config.toml
arch = "inception"
model = "sound classifier"
dataset = "acted Russian speech (Dusha)"
train_examples = 26041
n_mels = 64
hop_length = 320
input = "log_mel"
spec_augment = true
win_length = 400
targets = ["emotion"]
num_classes = 4
norm = "batchnorm"
hidden_act = "leaky_relu"
depths = [2, 2, 6, 2]
kernel_size = 3
stem = "deep"
widths = [96, 192, 384, 768]
loss = "binary_cross_entropy"
init = "kaiming_normal"
optimizer = "muon"
muon_scale = "original"
learning_rate = 0.024
momentum = 0.85
nesterov = true
orthogonalizer = "polar_express"
adamw_lr_other_params = 0.0015
max_grad_norm = 1.0
max_steps = 6800
batch_size = 128
epochs = 33.4
lr_schedule = "linear"
final_lr_fraction = 0.01
warmup_steps = 200
weight_decay = 0.04
adamw_weight_decay_other_params = 0
Rows from block 8 of a small sound classifier, named by matrix and row number. Rows with one number belong to one channel. Each number is 128 + 32 x the weight over its row's rms, rounded and kept within 0 to 255. All counts start at 0.
After each channel's rows are labels from the 100 clips, of 14976, where the channel reaches its highest value: "responds to" is what is common among them. Only what is clearly more common there than usual is listed. The data: acted Russian speech (Dusha). In brackets: how many of the 100.
# r30: branch 2 reduce pointwise conv (model.blocks.8.r3.0.weight, 96x384x1x1), inputs 0-191
# b30: branch 2 3x3 conv (model.blocks.8.b3.0.weight, 144x96x3x3, transposed, each kernel summed), outputs 0-143

r30.19 [155 160 133 119  97  62  95  64  91 137  70  91 117  77 223 146  65 167  97  88 104 165 197 120  94  80 120 212 133 150 120 130 137 178 228 121 157 151 228 130 195  96 112  76 164  82 136 155 114  75 121 112 104 128 136 145 103 108 141 181  81 130 150  70 144 144 133  99 153 166 108  88 169 122 104 168 151 114 135 123 122 120 133 101  63 131 112 156 117 163 140 118 175 133 182  95  81 138 120  64  74 162 229 104 109 142 176  95 173  48 111 123 138  88 114 175 158  48 106  94 177 103 106 130 218 131 133 120  62 137  99 130 161 147 177 135 129  75  97 141 117 114 130 154  55 129 143  82 186 133 110 151 174  73 118 101 144  89 100  99 103 124 162 136 178 162 117 127 168 150 116  73 181 129 150 130 155 205  99  80  91 149 102 145 149 127 156  88 149 165 188 119]
b30.19 [105 151  88  73 120 167 105  59  80  70 116 101 105 179 171 114 115 144 126 218 185 117 171  95 114 190 151  95 150  82 164 153 105 119 135 144 161 161 153 124 120  97 112 125 101 114 182 144  93 131 137 179 178  89  61  95 111 107 112 129 144 108 114 130 126  86 158 121 125 151 134 182 119 138 119 124 139 128 100 190 160  77 216  96 122 127 152 152 149 130 128  88  90 129 141 134 104 155 113 169  78 107 219 161  70 110 114 181  96 138  82 195 124 141 123 128 145 110 160 162 135 147  99 132 134  96 145 132  99 117 179 122 151 121 133 100 124 146 147 102 158  91 115 149]
responds to: emotion: positive (54)

r30.55 [141 151  87 146 165  93 140 137 121 155 111  41 130 107 107 117 123 114 140 102  76 104  39  92 186 110  68 141 102  92 108 148  62 125 140 185 104 172 130 187 167 154 133 122 166 108 108 144 101 146 124 125 107 117 118 109 215  82  94  98 255  87 122 147 210  97 107 148  93 110 185 154 129 140 170  94  62 146 125 201  83  89 136 199 117 103 161  96 132 126 115 115 175 125 143 147  96 182  75 145 172 104  85 162 119 117 160 182 101  72 115 103 121  85  80  62 103 116 110 149 118  83 117 122 187  80  93 112 121 117  90 142 112  92 154  87 111  98 120  77  73 179 110 108 157  66 102  92  91  98 155 144 163 130 136 171 107 146 168 104  88  79 154 122 155  92 132 199  91 109  94 139 118 117 117 144 147 196 134 126 136 114 135 113  91 120  92 109 143 143 126  68]
b30.55 [154 144 182 184  84 117 108  81 144 106 180 163  84 148 163 107 111  95 100 116 137 126 112 152 165 119 142 123 139  53 109  92  64 153 111  93 133 141 134  78 125 105  91 113 173 148 122 135  87 119 117 146 123 170 173 101 113 135 146 109  40  64 147 141 137 112 123 190 115 134 115 134 150 107 106 155 176 120 137 131 124 172 104 147 137 154 114 173  55 151  51 121 157 131  94  52 155  84 123 153  56  94  79 115  96 129 106 109 109 127 108 132 229 138 107 106 163 116 140 140 138  94 147 131 191 154 132 145 131 135 106 115 162 127 121 181 101 139 116 159 159 160  71 105]
responds to: emotion: positive (42)

r30.22 [188 124 176 136 167 139  94  93  97 103  69  73 154  93  94  96 126  99 122 178  75  45  87 142 131 152 103  47 133 161  96 143  96 103  86 172 185 134 147 129  94 144  81 102 146  89 167 130  54 117 148 127  98 170 135 131 133 167 126 114  66 112 119  83 103 196 136 107  85  51 145  80  84 120  90 124 121  86 102 109 158 142  96 134  88 110 101 114 103 100 153  90 203 139 131 200 164 130 120 142  74 146 146 130 101 102  80  80 137  93 113 103 105 155 126 149  93 163 128 102  78  40  90 193 151  92 121 147 155  83 139 120 124  92 144 144 182 153 130  93 154 163  88 102 142 167 180 160 183 194  92 165  78 131  76 152 131 121 190 134  80 140 157  63 112 152 159  87 113 111  84 131 122  90 144 151  77  65 103 218 173 108 208 117 151 164 140 177 128 143  98 140]
b30.22 [ 79 122  64 118 116 117 179  73 122 111 125 133 155  90  85 131 121  91 109 102 123 188 171 146 152 133 118  88 119  93 103 133  90  91  64 141 123 134  92 149 134 129 114 140 121  91 157 135  76 139 150  80  96 188 160  96 139 127  91 156 158 114  95 100  86 127 142  73 173  97 114 108  98  89 142 135  99 163  69 186 135 112  65 110 152 111 110  89  79  93 119 224 130 102 148 120  46 137  85 110  75 119 128  79 137  87  97 116 103  79  94 197 113 133 103 117 107 138  97 119 147 163  89 190 135 136 105 140 158 128 124 103 109 108 104 133 109  95 142 101  73  83 155 122]
responds to: emotion: sad (69)

r30.51 [ 90  62 179 163 110 132 129 169 119  60 104  92 121 147 138 140 125 139 133 118 114 156 110 119  96 153 161  86 155   6  80  93 162 139  85  89 145 127  86  94 126  69 149 130 122 186 145 121 163 164 154 143 101  88 108  92 128 168 138  73 126 135 137 103 207 146 141  99 139 129 123 145  77 129 153 110  61 119 190  85 159  90 146  51 174 113 117 146 134 111 145 210 104  65  84  97  72  90 139 127 215  91 102 144 192 116 104 177  77 137  63 132  53  87 107 176 171 152 152 119 142  79  94  85 166 121 131 121 144  70 117  84 127 142  74 128 130 186 169 113 136 120 121 137 148 146 141  99 135 111 160 153 187 180 169 109 119  93 185 161 135  82 144 139 196 107 105 108 197 143 123 132 173  88 102  94 152  99  76 101 103 166 102 107 166 163 155 120 175 130 176  79]
b30.51 [130 172 112  69 181 120 106 185 129 115 176 130 135 154 146  99 172 156 112 123 161  61 171 117  57 105 138 109 138 119 101 147  90 137 127 109 143 225 166  69 129  98 159 120  59 187  93 136 110  94 138 177 138 133  89 130 126  80 160 111 112 147  68 160 188 144 116 137 122 152 168 126 134 177 123 145 125 135 130  67 191 166 145 101 112 164 147 117 192  93 141  86 119 167 148 124 122 138 160 149 124  74 147 136 100 128 156 146 145 112 129  75  83 146 181  90 171 148  92 107 117 134 114 129 171  67 120 153 172  85 176 138 119 171 117 124 144 121  94 135 116 123 177 142]
responds to: emotion: angry (79)

r30.91 [135 193 153 136  59  99  80 127 101 165 105 135 129 126 183  89 106  95 149 221 137 176 149  56 168  97 181 159 113 111 161 127 139 133 205 108  74  83  89  91 112 154 126 174  88  91 157  85 122 139 182 109 112  90  78 103 145 145 168 115  99  82 168 175 121 128 138 178 203 112 191 139 170 157 104 152 149 113 186 147 136 167  81 156 106 175  62  60 126 205 132 131  98 146 108 121 137 101 174 102 171 154 198 168 107  95 114 131 150 148 112 226 118  74 101 192 143 188 151 116 110  94 162 105 162 180 123  90 188  93  90 104 115  76 146  98 130 128 110 163  83 145 175 130 167 148  76 187 106  66  96  87 130 117 143 121 125 133 125 134 111 111 116 132 116 170 138 160 184  47 124  93 112 133 154  87 121  81  81  63 131 146 136 107 125 144 170 164 192  76 176 103]
b30.91 [ 86  86 133  83  94 164 124 117 121  76 150  95 175 133 112  92 132  83 113 113 165 121  97 128 106 190 152  99 102 105  89  74 170  54 127 107 119 127 160  50 105 110 109 113  91 139 180 147 132  76 126 165 124 113  93 153 125 127 143 141  91 107 142 114 111  94 159  90 120  96 114 115 167 161  58  61 177  81 134  80  85  90  99 112  86 103 133 122 133  94 132 169 126 100  50 102 109 177 134 126 123  91 123 163 159 120 142  88 119 113 116 103 134  93 151 127  85 108 150 166 113  87 128 153 119  82  67 163 121 104 194 163  95 116  73 139 108 115 125  95  72 142  72 112]
responds to: emotion: positive (47)

r30.21 [169 156 127  77 184 138 124  94 156 137 132 186 182 119 159 152  68 115 175  52 130 201 101 143 149 167  96  68 167 171 189  69 122  91 100 100 158 162 139 167 110 157 129 138 183 200 105  94 155 124  82 107 125 106 142  81 183 120 105  86 116 164 153 186 173 131 144 130 199 155  94 120 124 145 141 116  70 127 168 141 105 131 128  97 161 170  86  99  99  96 162 184 156 117 132 100  90 128 128 106 117 177 128 108 148 196  54  82 144  46 176 106 164 138 121  91 103 105 100  93 148 162  99 105 130 146 126 123 112  99 186 122 103 171  69 134  69 116 128 154 191 116 155  92 165 154 135  93  87 117 157  68 115 118  91 115 158 176 183 148 145 160 138 130 171  89 125 117 100  94 124 122 157 164 135 134 158 216 194  83  55 111 142 100  84 120 144 181 152 149 150 138]
b30.21 [ 88 137 111 108 154 104  56  94 120 139  71 124 142 143 174 127  97 164 158 155 171 146 114 174 151 122 180  92 177 130 141  82  65 125 119 114 140 162 185 153 141 129  94  92 204 135  80 167 112  87 126 166 138  99 130  90 167 128 141 131 101 123  77 112 120 135 148 184 102 129 106 158 124 138  93 121 133  61 137 109 102  63  96 139 152  58 184  86  81 118 152  85 156 121 145 114 117 133 132 112 111 132 157 108  86 132 145 177  66 154 122 105  86 110 113 114 161 120 119  85 161 150 141  71 133  96  46 118  97 225 145 128 181 121  98 106 109 126 107 134 113 133 139 153]
responds to: emotion: positive (54)

r30.61 [138  88 136 126  99 131  87 123 212  95 126 179 146  83 177  75  73 176 163 179  74 107  87 134 118 107  93 108 159 130 132 136  75  89  84 145 127 137 179 188  73 104  71 174  96 112  98 113 134  78  73  91  78 125 103 194 178  53 139 115 116 107 173 102 147 137 155 140 121  62 150 101 107 153  63 116 131 131 162 199  94 101 150 106  79  90  87  82 112 158 119 106 191 164  73 101 124 122 134 185 134 134 169 121  94 137 153  98 130 122 139  89  83 178 141 118  85  77 115 124  75  90  53 182 145 146 101 178 142 172 105 117 159 157 165  97 171  70 158 133 152 153  98 154 173  93 203 181 129 151  87 133 101 100 139 175 115 136 133 106 123 241 167 147  71 112 138 174 123 111  67 160 100  85 105 102 151 141  81 157 129  96 145 120 149  79 118 245 113 147 109 147]
b30.61 [131 117 131  86 147 161 195 128 100 116 119 135  86 115 126  87 116 113 151 198  86 168 124 153 109 112  92 136 116  89  90 165 137 101 118 145  49 107 103  87 122 171 121 136 137  79 136  98 172 102 118 122 155 169 140 129  81 146 109  99  82 131 102  64  95 128 147  95  99 168 141 149  95 112  32 166 151 129 121 105 162  81 106  94 174 130 138 123 138  64 157 151 112 162  86 119  93  80 150 146 159  95 160 100  97 114 117 168  73 134  97 136 172 142  94 132 179 156 108 115 131 174 129  83  89 101 103 186 165  99 117 164 136 120  63  88 160 158 188  75 100 114 131 147]
responds to: emotion: sad (77)

r30.33 [160  97 159 153  91 145 177 123 162 208  98 112 137 177 140 140 159 108  83 102 105 136 150 129 175 133 147  80 165 130 194 110 122  84 141  63 135 147 154 158  97 136 184 133  68  92  98 192  94 117 160  93 136  80  97 133 174 116 203  95 122 184  87  95 106  78 136 130 163  54 124 141 120 178 147 122  85 130 128 135 138 141 210 133 140 116 137 144 147 161 140 112 149  72  96 140 123 182 170 196  89 166  88 113 118 164 158 122 111 162 125 123  88 199 160 210 183 140 202 134  70 121  94 130 163 162 130 101 124  58 119 111 115  94 185 111 166 153 101 111  87 113 144 141 200  92 131 196 166 107  93 111 102 144 104  86 121 113 212 169 123 109 152 148 144 101 165 204 166 101 135 189 131 148 176 131 146 110 148 141 103 131 110 149 115  90  86 210 160 111 141 147]
b30.33 [ 88  55  97 112 119 137 102 140 156 136  76 135 157 130 101 150 108 121 169 151 161  86  91 117 128 144 124 134 111 144 139  68 100 101 147 104 117 138  74  88  92 142 161  98 145 158 199 119 163  73  90 143 119 146 186  87 138 158 127 158 150 136 129  76 124 176 135 131 111 120  64 108 127 151  94 116 170  90 104 104 117 142 116 129  64  87 161  79 107 104  79 158 107 112 103  84 162 118 142  94  86 140 120 130  42 120 103  91 153 131 102  40 125 125 139  83  31 167 117 169  75 120 104  91 134 129 145 107 183 120 129 153 135  90 124 164  62 120 143 124 117 123  90 154]
responds to: emotion: positive (76)

r30.0 [117 114 122 131 132 125 217 197  68 135  59 196  89 190  56  74 150 148  82 130 106 215 106 119  95  91 125 187 137 127 221 218 104 134  68 142 100 165  77 166 146 176 144 119 149  98 130 109 252 196 138 162 177 194  88 111 125 103 188 166 128 125 141 208 166 137 137 138 125 119 143 190  92 136 164  92 140  60 142 177 135 122  78 221 146 134  48 152  91  71 104 127 135  74 122 144 102 108  88 130 112 174  98 183 171 123 129  92 104  88 107 145  90 143 122 136 191 140 109 167 153 107 133 125 120 118 109 140 111 138 210 125 130 117 128 185 135 134 129 151 152 120 104 145 184 104 113 134 135 131 149 164 130 142 162 108 174 121 142  81 143 111 148  71 109 106 107 154 106 129 113 152 213 145 137 167 122 110 144 153 150 164 106 134 116 110 105 157 117 116 142  65]
b30.0 [155 130 143 115  98  97 107  95 134 125 125 106  80 105 140  90 149 135 183 129 125 105 102 139 183 150 196 151 133  87 119 108  82 123 118 156 136 101  96 183 139 112  72 117 106 109 175 172  84 140 103 114 227 129 139 191 123 128 162 161 114 144 128 146  88  90 108 149 116 114 132 138 196  89 146  93 145 148 113 158 145 179 146  61 174 120 180  85 180 166 157  93 121 138  82 150  85 141 176 139 122  56 101 130 126 128 146  99 149 189 139 144  94 171 174 168 108  71  60 167 151 106  96 164 119 151 114 103 114 123 104 136 131 131 134 148  56 156 119 135 136 100 100 177]
responds to: emotion: positive (46)

r30.92 [175 179  67 134 119 167 160 169  82 164  73 105 176  86  94 114  82  90 109 150 124 132 124 128 130 144 126 154  91  90  98 162 116 103 110 148 159 105  98 105 161 158  53 215 184  90 112 124 102 118  69  92 111  71  49  49 138 133 120 115  91 174 138  98 157 113 115 145 156 172 143  60 109 111 156 107 110 106 148 164 136 115 160  91  54 121 131  82  95 118 109  97 217 109 155 114 115  51 154  92 159 106 157 105  76 110 134  92 157 113 154  97 130 103 127  97  62 149  97 161 126 140  93 164 140 141  76 134 152 116  93 145 131  98 132 106 116 149 120  54 125  98 125  68  86  73 136 142 156 157  98 195  92 192 109 158 122 135 103  99 101 171  99  97 108 190 111 173 128 107 125  71 135 110  88 128 129  90 136 103 162 160 105 161 144 150  77  92 104  93 118 152]
b30.92 [180 149 115 137 133  96  64  76  76 137 150 117 146 179 112 157 135  85 118 102 111  99 117 160  93 135 130 104 140 153 141 117  55  97 155 137 105 121 161 144  90 112 117 129 152  76 139 132 110 126 118 139  70 223 143 132 136 156  74  84  62 130  93 151  81 144 190 104 180 145 110 134  26 102 129 154 151 124 111  89 167  90 122  88 127 136 120 115 129  87 197 122 133 113  94 121  98  99 106 148  99 129 170  98 112 100  76 105  84 111 160 134 153 106  70 152 141 110  85  92 177 174 101  75 123 166 101 128 121  96 147 105 121 158 162 116 151 139  91 131 122 183  90 159]
responds to: emotion: neutral (68)

r30.75 [ 99 131 125  87  90  72 132 117 134 129  79 126  54 117 120 119  94 145 124  88 150 135 158  91  83  93  88 115 109 107 124 162 197 130 139  53 143 119 119 162 128  96 127 124  67 111 140  62 171 120 129 106 160 138 125 140  68 108 139  97 143 118 161 115 164 133  72 122  91 138 127 149 129  81 153 114  96 190 196 100  74 154 137  82 143 166 114 137 109 190 151  96 116  71 155 126 148 110  44 111 206 143 123  83 116  65  80 130 168  87 171 102 134 165 132  91 120 115  76 133 110 151 148 221 216 107  51 104  96 154 128 135  98 112 108 126 134  78 176 168 182 207  80 111 141  93 144 109 170 139 191  91 143  87  82 190 150 175  53 125 123 124 146 126 129 209  83 225 124 141 120  78  95 118 117  87 116 147 132 135 138 135 136 133 208 132 148 121 149  83 138 136]
b30.75 [162  55 149  95 174 126  85 133  86 142 204 157 135  99  98 148 150 106  93 144  92 144 154 176 152 110  89 185 153 117 115  69 142 144 136 182 120 120 104 135 114 110  75  96 151  72 111 130 152 145 109  66  80  95 128  99 154 104  91  91 126  85  90 149 168 166 100  65 124 170 114  91 109 181  78 169 133 125 118 164  91  91  75 133 148 115 155 147 111 110 152 140  91 112 130 130  69 128 108 165 113 154  95 161 146 150 124 108  91 159 149 114 140 123 141 148 178 148 160  89  89 106 165 170  88 166 124  86 153  63  85  99 151 111 170 104 155 138 181 159 106  82 102 160]
responds to: emotion: neutral (60)

r30.8 [136 183  84 133 157  84 163 120 106 117  89 116  66  53 141  77 116  91 114 188 149 100 144 162 108 118 141 100 123 118 130 132 110 173  47 207 128 137 111 179 108 107 106 132 178 198 158  82 124 149 132 203 117 113 149 128 116 132  89 144 144 212  78 128 176 100 142 119  93  96  84  92 105  90 148 102 158 154 146  72 188  96 126  61  65 173  77 153 118 145 127 153  90 122  51 107  73 165 176 127 166 120  61 136 220 119 133 113 124 191 158 112 147 116 162  96 164 121 127 161  58 101 143  94 105 103 143  84 133 167  80 127 142  90 114  95 130 114 104 102  70 161 105 128 120 133 106 174 143 115  69 164 129 135 178 113 117 130 107 152 109  92 146  88 136 113 155  94 158 146 104 105 160  98  73  99 109 150 121 124 112 162 128 112 148  69 145  93 141 172  96 142]
b30.8 [122 165  99  80 135 151 182  81 138  93 190 195  73 140 123 140 126 128 142 100 120 133 124 165  75 145 101 135 100 109 125 109 178 119  94  60  79 114 116  39 160  75 179 138  99  99 116  62 106  68 141 125 126 147 123 112  92 101 138 150 103 116 121 128 137 122 185 156 118  65  78 135 132 106  97 115 110 109  98 113 137 108 153  98  79 192 106  54 152 131  95 100 154 137 128 177 145 136 132 114 156 129  94 133 112 125 111 136  76  77 185  66 124 149 126 110 126 140 123 108 134 150 177 151 205  97 132 130 164 122 103  43  91 109 153 116 131 102 117 160 148 132 159 130]
responds to: emotion: sad (56)

r30.2 [132 149 102 120 100 131 150 148 120 107 163  89 217  67 154 120 116  97 167 108 123  94 141 150 127 121 128 105 132 173 162 119 114  96  99 182  85 121  83 144  87 159  82  89 129 108 160 118  78 202 112 200  74 172 121  65 149 146 134  78 125 151 129 167 142 146  60 114 157 108 156  99 150 158 152  72 132 109 233  71 118 117 146 130 160 127  98 161  96 103 114 144  98  97 111 120 154 132 139 118 169 125  89 141 142 110 139 131  88 180 115 168 155 115 130 129 156 107  92 117 112 125 128 143 147 116 129 101  78 119  43 149  92 129 122 130 162  94 126 162 156 112 163 120 118  75  77 115 119 110 124 149 173 149 122 172 117  81 153  90 156 158 103 126 156 130 131 100  99  98 116 139 150 180 143 124 122 173 129 141 134 184 181  35  82 123 147  82 185 113  75 174]
b30.2 [136 114  89 138 114 134 130 129 150 119 138 122  92 127 181 131 139 132 140 128 123 145 150 150 142 184  87 147 147 143  77 122  63 145 130 112 163 101  99 127 144  98  78 101 102 130 100  83 162 130 114 106 129 103 238 126 181  51 113  86  86 103  79 191  94 111 123 130  91 185 141 155 147  90 117 151  98 151 157 138 111 158 137  85 169 155  96 116 127  72 107 126 114  83  79 112  94 159 171 108 132 130 119 123  96 149 182 133 122 144 132  52 108 104  72 150 134 122 111  97 169  46 145 101 173 175 106 123 105 135  42 134 124 109 171 139  89  65 149 118  86 123 135 148]
responds to: emotion: sad (62)

r30.72 [149  98 120 148  60 173 104 125 187 150 112 118 166 138 117 185 128 107 163  81 145 123 106  63 136 137 152 147 121 199 160  89 217 174 140  77 108 127 121 115  99 117 188 116 148 115 139 143 126 165 119 182 143 166  96 161  86  95  99 126  82 145  96 173 127 108 134 135 124 163 209 110 112 101 122 108 146 107 165  89  81 207 170  64 145 178 206 176 181 107 127  72 153 132 149 171 137 171  97 149  52 122  66 146 167  91 181 162 118 133 118 107  97  95  85 129 111 122 110 120 151 148 117 148 145 130 171 158 154  93 105 126 102 144 182 136  77 133 158 190 123 131 154 216  85 120 105 103  98 168 127 135 156 145 112 164 148 116 126 149 162  95 126 170 142  98 109 134 126 165  92 106 129 119 115 111 104 128  82 101  99 136 194  84 125 127 134 149  89 125 141 128]
b30.72 [127 126 169 160 146 188 146 131 164 148 125 123  98 151  99 113 138 109 128 118 144 148  92 127  82 102 123 130  98 127 120 169 113 154 110 126 120 167 112 127  27  80 195 131 154 114 103 111 158 199 157 115  95  98 124  82 151 136  75  59  92 145 132 104 102 142 125 135  88 208 112 123  82 102 139 108 111 104  61 154 131 175 151 127 119 121 124 154 143 167 137 115 157  89  64  90 163  84  98 129 134 125 125  95  74 103 141 128 122  94 135 109 145 151 168 169 123 102 161  95  43 158  96 195 136  82 169  72 130 135  72 141 178 125 128 138  79 132 110 122 118 170 180  91]
responds to: emotion: neutral (66)

r30.27 [126 179 229 196  74 149 105 103 145  94 146 105  90 135 125  70 219 152 136 150  94  78 139 167 171 106 172 102 159 123 136 184  98  78 127 101 117 147  96 163 115 160 183 124 154 186 129  97 131 125 165 147 165 141 188  36 114 112 161 172 131 144 164 151 118 107 103  97 124  75 141 139 167 139 145 145  41 132  83  91  60 153 160 196 175 106  84  94 188  83 144 108 165 105 135 155  95 123  97  63 124 133 133  60 172 110 134  91 133 130 154 131 166 154 158  87 107 128 123 161  77  54  94 149  96 112 157 144 169 180 158 142 159 192 132 124 152  90  78 122 145 135  92 125 108 157 154 107 162  85 114  75 141 161  99 165 148 151 101 121 139 123 131 136 128 142 123 147 157 105 130 110 147 172 185  93  99 131 100 111 130 132 131 192 155 142 153 155  96 121 133 149]
b30.27 [ 98 188  82 118  73 187 118  93 136 135 127 102 149 141 114 135 141 119 153 107 151 135 117 144 146 125  81 152 127 129 107  67 175  80  49 110 111 104 132 133 136 115 117 129 175  86 211 135  57  93 123 137 149 143 181 162 103 112 164 146  98  78 154  72 125 115 103 139 130 152 145 117 185 106 179 116 123 114 179  93  81  80 113 132  76  97  98 184 144 115  48 131 134 145 159 118 109 127  81 155 125 124  98  93 115 110 133 149 127  96 121  99 138 103  66 142 122 110 128  66 133 186 198 168  95  76  97  95 128 175 101 114 157  86  99 118 121 157 144  87 122 134 141  84]
responds to: emotion: positive (58)

r30.5 [119 180 129  67 162  92 147 139 102  93 196 118 176 165 122  99 109 120  86 139  81  72  78  80 136 145  83 153  99  94  68 119 151 109 140 122 144 200 143  68 172 178 131 132 109 130 154 246 112 121 122 130  96  70 114 115 108 125 174  63 150 163 134 152 146 115  97  80 192  99 141  98 120  95  92 147  82  51 140 156  65 123 124 149 203 139 110 125 211 171 146 147 105 153 196 137 143 189  99 131 121 112 135 171 100 134 127 162 154 155 134 106 153  89 102 203 135 105 115  85 102  98 131  91 154 125 170  78 129 171 141 128 100 139 167 127 170 128 156 134 172 187 116 125 131 151 140 224 136 125 124  46 176 107 174 179 142 129 104 130 167 122 141 150  96 148 216 111  74 123 142 107 101 112 150 117 159 178 147 102 131  93 111 111 100 138  89 156 147 136 120  86]
b30.5 [ 90 136 111 154 110  73  88 157 143 142 130 154 162 190 170 148 116 144  86  90 180  82 153 118 111 123 123 138 115  55 109 102 184  94 173  94 112 119 160 121  99 169  84 137 119  66 149 137  81 114 135 148  84 158 170  97 146 166 177 167 150 160 130 122 120 137 138 167 118 106 121  97  58 135 129 114 108 106 157  97 151 114 151 118  75  73 187 110 133 105  96  91 106 139 152 177 142 144 108 201 140 128 107  74  87 161 136 124  91 190 147 124  93  91 102  30 106 119 187 103 107 120 118 131 122 130  74 142 132 129  62 140 161  91 133 119 169 119 160  95 157 107 155 139]
responds to: emotion: neutral (69)

r30.15 [ 93 129 188 124  61 220 101 113 161 124 168  96 141 183 169  55 139 127 136 147 102  98 146 140 110 120  77  64 139 168 152 128 103 145 103 158 125 125 153 137 147 147 164 124  88 120 130 120 114 109  92  96  70 103 184 100 146 140 119 181  99  90  69 143  80 197 118 126 133  71  75 130 109 143  60  68 105 150 103  89 124 196  87 135 149 129 167 117 162 110 109 132 170  90 125 170 120 173  92 175  95 122 157 129 104 169  82 172 130 107  36 137 115 138 115 105 135 106 164 176  92 124  99  78  79 146 155 136 139 171  74  91 181 161  84 111 139 127 100 128 107 127  91 136 117 135 100 173 109  70 172 109 103 128 201 188  64  81 123 110  84 125  85 116 128  81 152  71  76 138 125  88  86 127 118  94 118 121 179 175 175  82 147 131  55 105 113 142 127 103 111 130]
b30.15 [119 118  67 141 102 134 195 125 129 100 146 164 173 103 107 126 126 112 112 169  99 122 156 135 161 125 124 103 104  97  74 131 211  84 138 128 117 112 121 109 148 113 108  82  89 116 123 153  95  97 182 165 111 169 122 125  83 210 100 166 125  93 137  86  81 152 158 168 104  57  87 119  82 131 130 139 113  56 144 174 157 110 158  88 146 171 149  86 160  79 159 125 106  89 172 119 134 147 145 121 132 151  99  97 173 129  93 161 169  74 145 189 119 125 114 126 162 118 120 142 102 169 141 182 155  91 120 147 144  62 101 126 149  96  66 131 147 116 147  80  63  87 119 110]
responds to: emotion: angry (50); emotion: positive (41)

r30.6 [129 158  83  88 206 139 141  77  95 181  98 116 112 110 168  98 120  44  92 121 166 106 104  98 161 177 139 134 116 153 196 121 167 125  83 163 174 129 106  61  85  88 137  92 210 165 127 105 185  97  99 150 152 137 112 128 131 183 106 130 125 232  68 107 147 119 140 193 155  98 171 102  86  96 100 122 133 151 125  99 167 118 194  99  87  71 114 164  90 106 163 147 145 131 106 114 122  91 157 139 107 114  77 111 118 141 102  48  79 131 143 124 117 115 168 176 181 196 195 139  63 124 100 135 127 139 136  79 118  98 159 143 157 140 170 172 148 144  98  78 107 131 128 139  72 109  98 175 141  98 122 133 135 114 139 116 165 126  68 138  93 154 147 133 144 155 151  69 138 147 142 120 115  91 116 130  65  51  99 150 139 166 105 171 179 134 142 181  99 156 115  59]
b30.6 [147  57 119  83 128 166 134 102 118 105 158 120 166  84 153  81 107 164 116 114 122 109 109 141 120 178 151 200 137 111 185 113  79 101 153 172 123  94  82 147  40 122 160 123 135 164 126  77 165 108 119 114 126 135  45  68  86 128 129 140 136 103 111 156 130 147 106 137  91 117 119 136 107 151 109  75  83 171 140 187  95 108  80 145 142 106 178  75 136 124 105 173 110 108  99 143 210 138  70 130 141 143 120 162 127 123 139 159 120 155 160 121  59 102 201 118 120 197 121 128 146 125 108 114 134 130 107 130 105 152 112  91  81 111 180 121 136 143 146 180 117 133 158 188]
responds to: emotion: sad (58)

r30.45 [157  93 110 144 110 137 190  93 142 156  98 132  97 180 187  78 145 108 156  95 137 130  88 158  97 140 136 194 105  71 118  52 102 211  68 154 134 113 134 161  97 133 187 164 107 144  65 158  63 181 113 166 161 116 149  97 147 185 154 154 151  86  82 120 165 139 176 198 172 129 131 196  75 165  89 147 237 142 141 129 224 171  90 142 118 144  60 144  87 110 132 127 110 136 107 108 118  97 156 164 141 136 117  88 171 127 117 102 171 140  88 163  77  70 106 101 100 204 113 122 101 174 125 113 129 144 104 151 143 134 173 112 149 107 143 164 150 159  86  99 109 147  71 145 187 181 148 107 147 192 141 100 163 147 153 133 117 165 159 135  83 116 135 142 131 147 145 104 179  83 144 137 212 129  98  66 144 114 107 102 134 133 117  65  72 209 128 107  90 115 165  86]
b30.45 [126  68 150 204 147 206 139 140 116  99  93 174 138 124 121 139 130 145 151 120 139 145 143 128  88 120 182 119 113 104  71  99  91 131 123 175 107 136  61 171 114  95 183 119 113 126 155 136 133 154  99 101 122 124 137 111 128 116 111 193 149 115 114  94  76 121 114 107 125 165  76 126 146  74 142  72 107 155 108 128  93 186 144 109 124 114  84  74 204 142 134 155 137 133 126 131 133 102 101  74 115  58 115 159 135 105 157  74 113 143 115 147  92 171 156 160 145  89  73 161 112 116  97  94  88 102 137 173  97 145  90 142 106 143 105 109 129 124  73 183  81  43 127  69]
responds to: emotion: positive (96)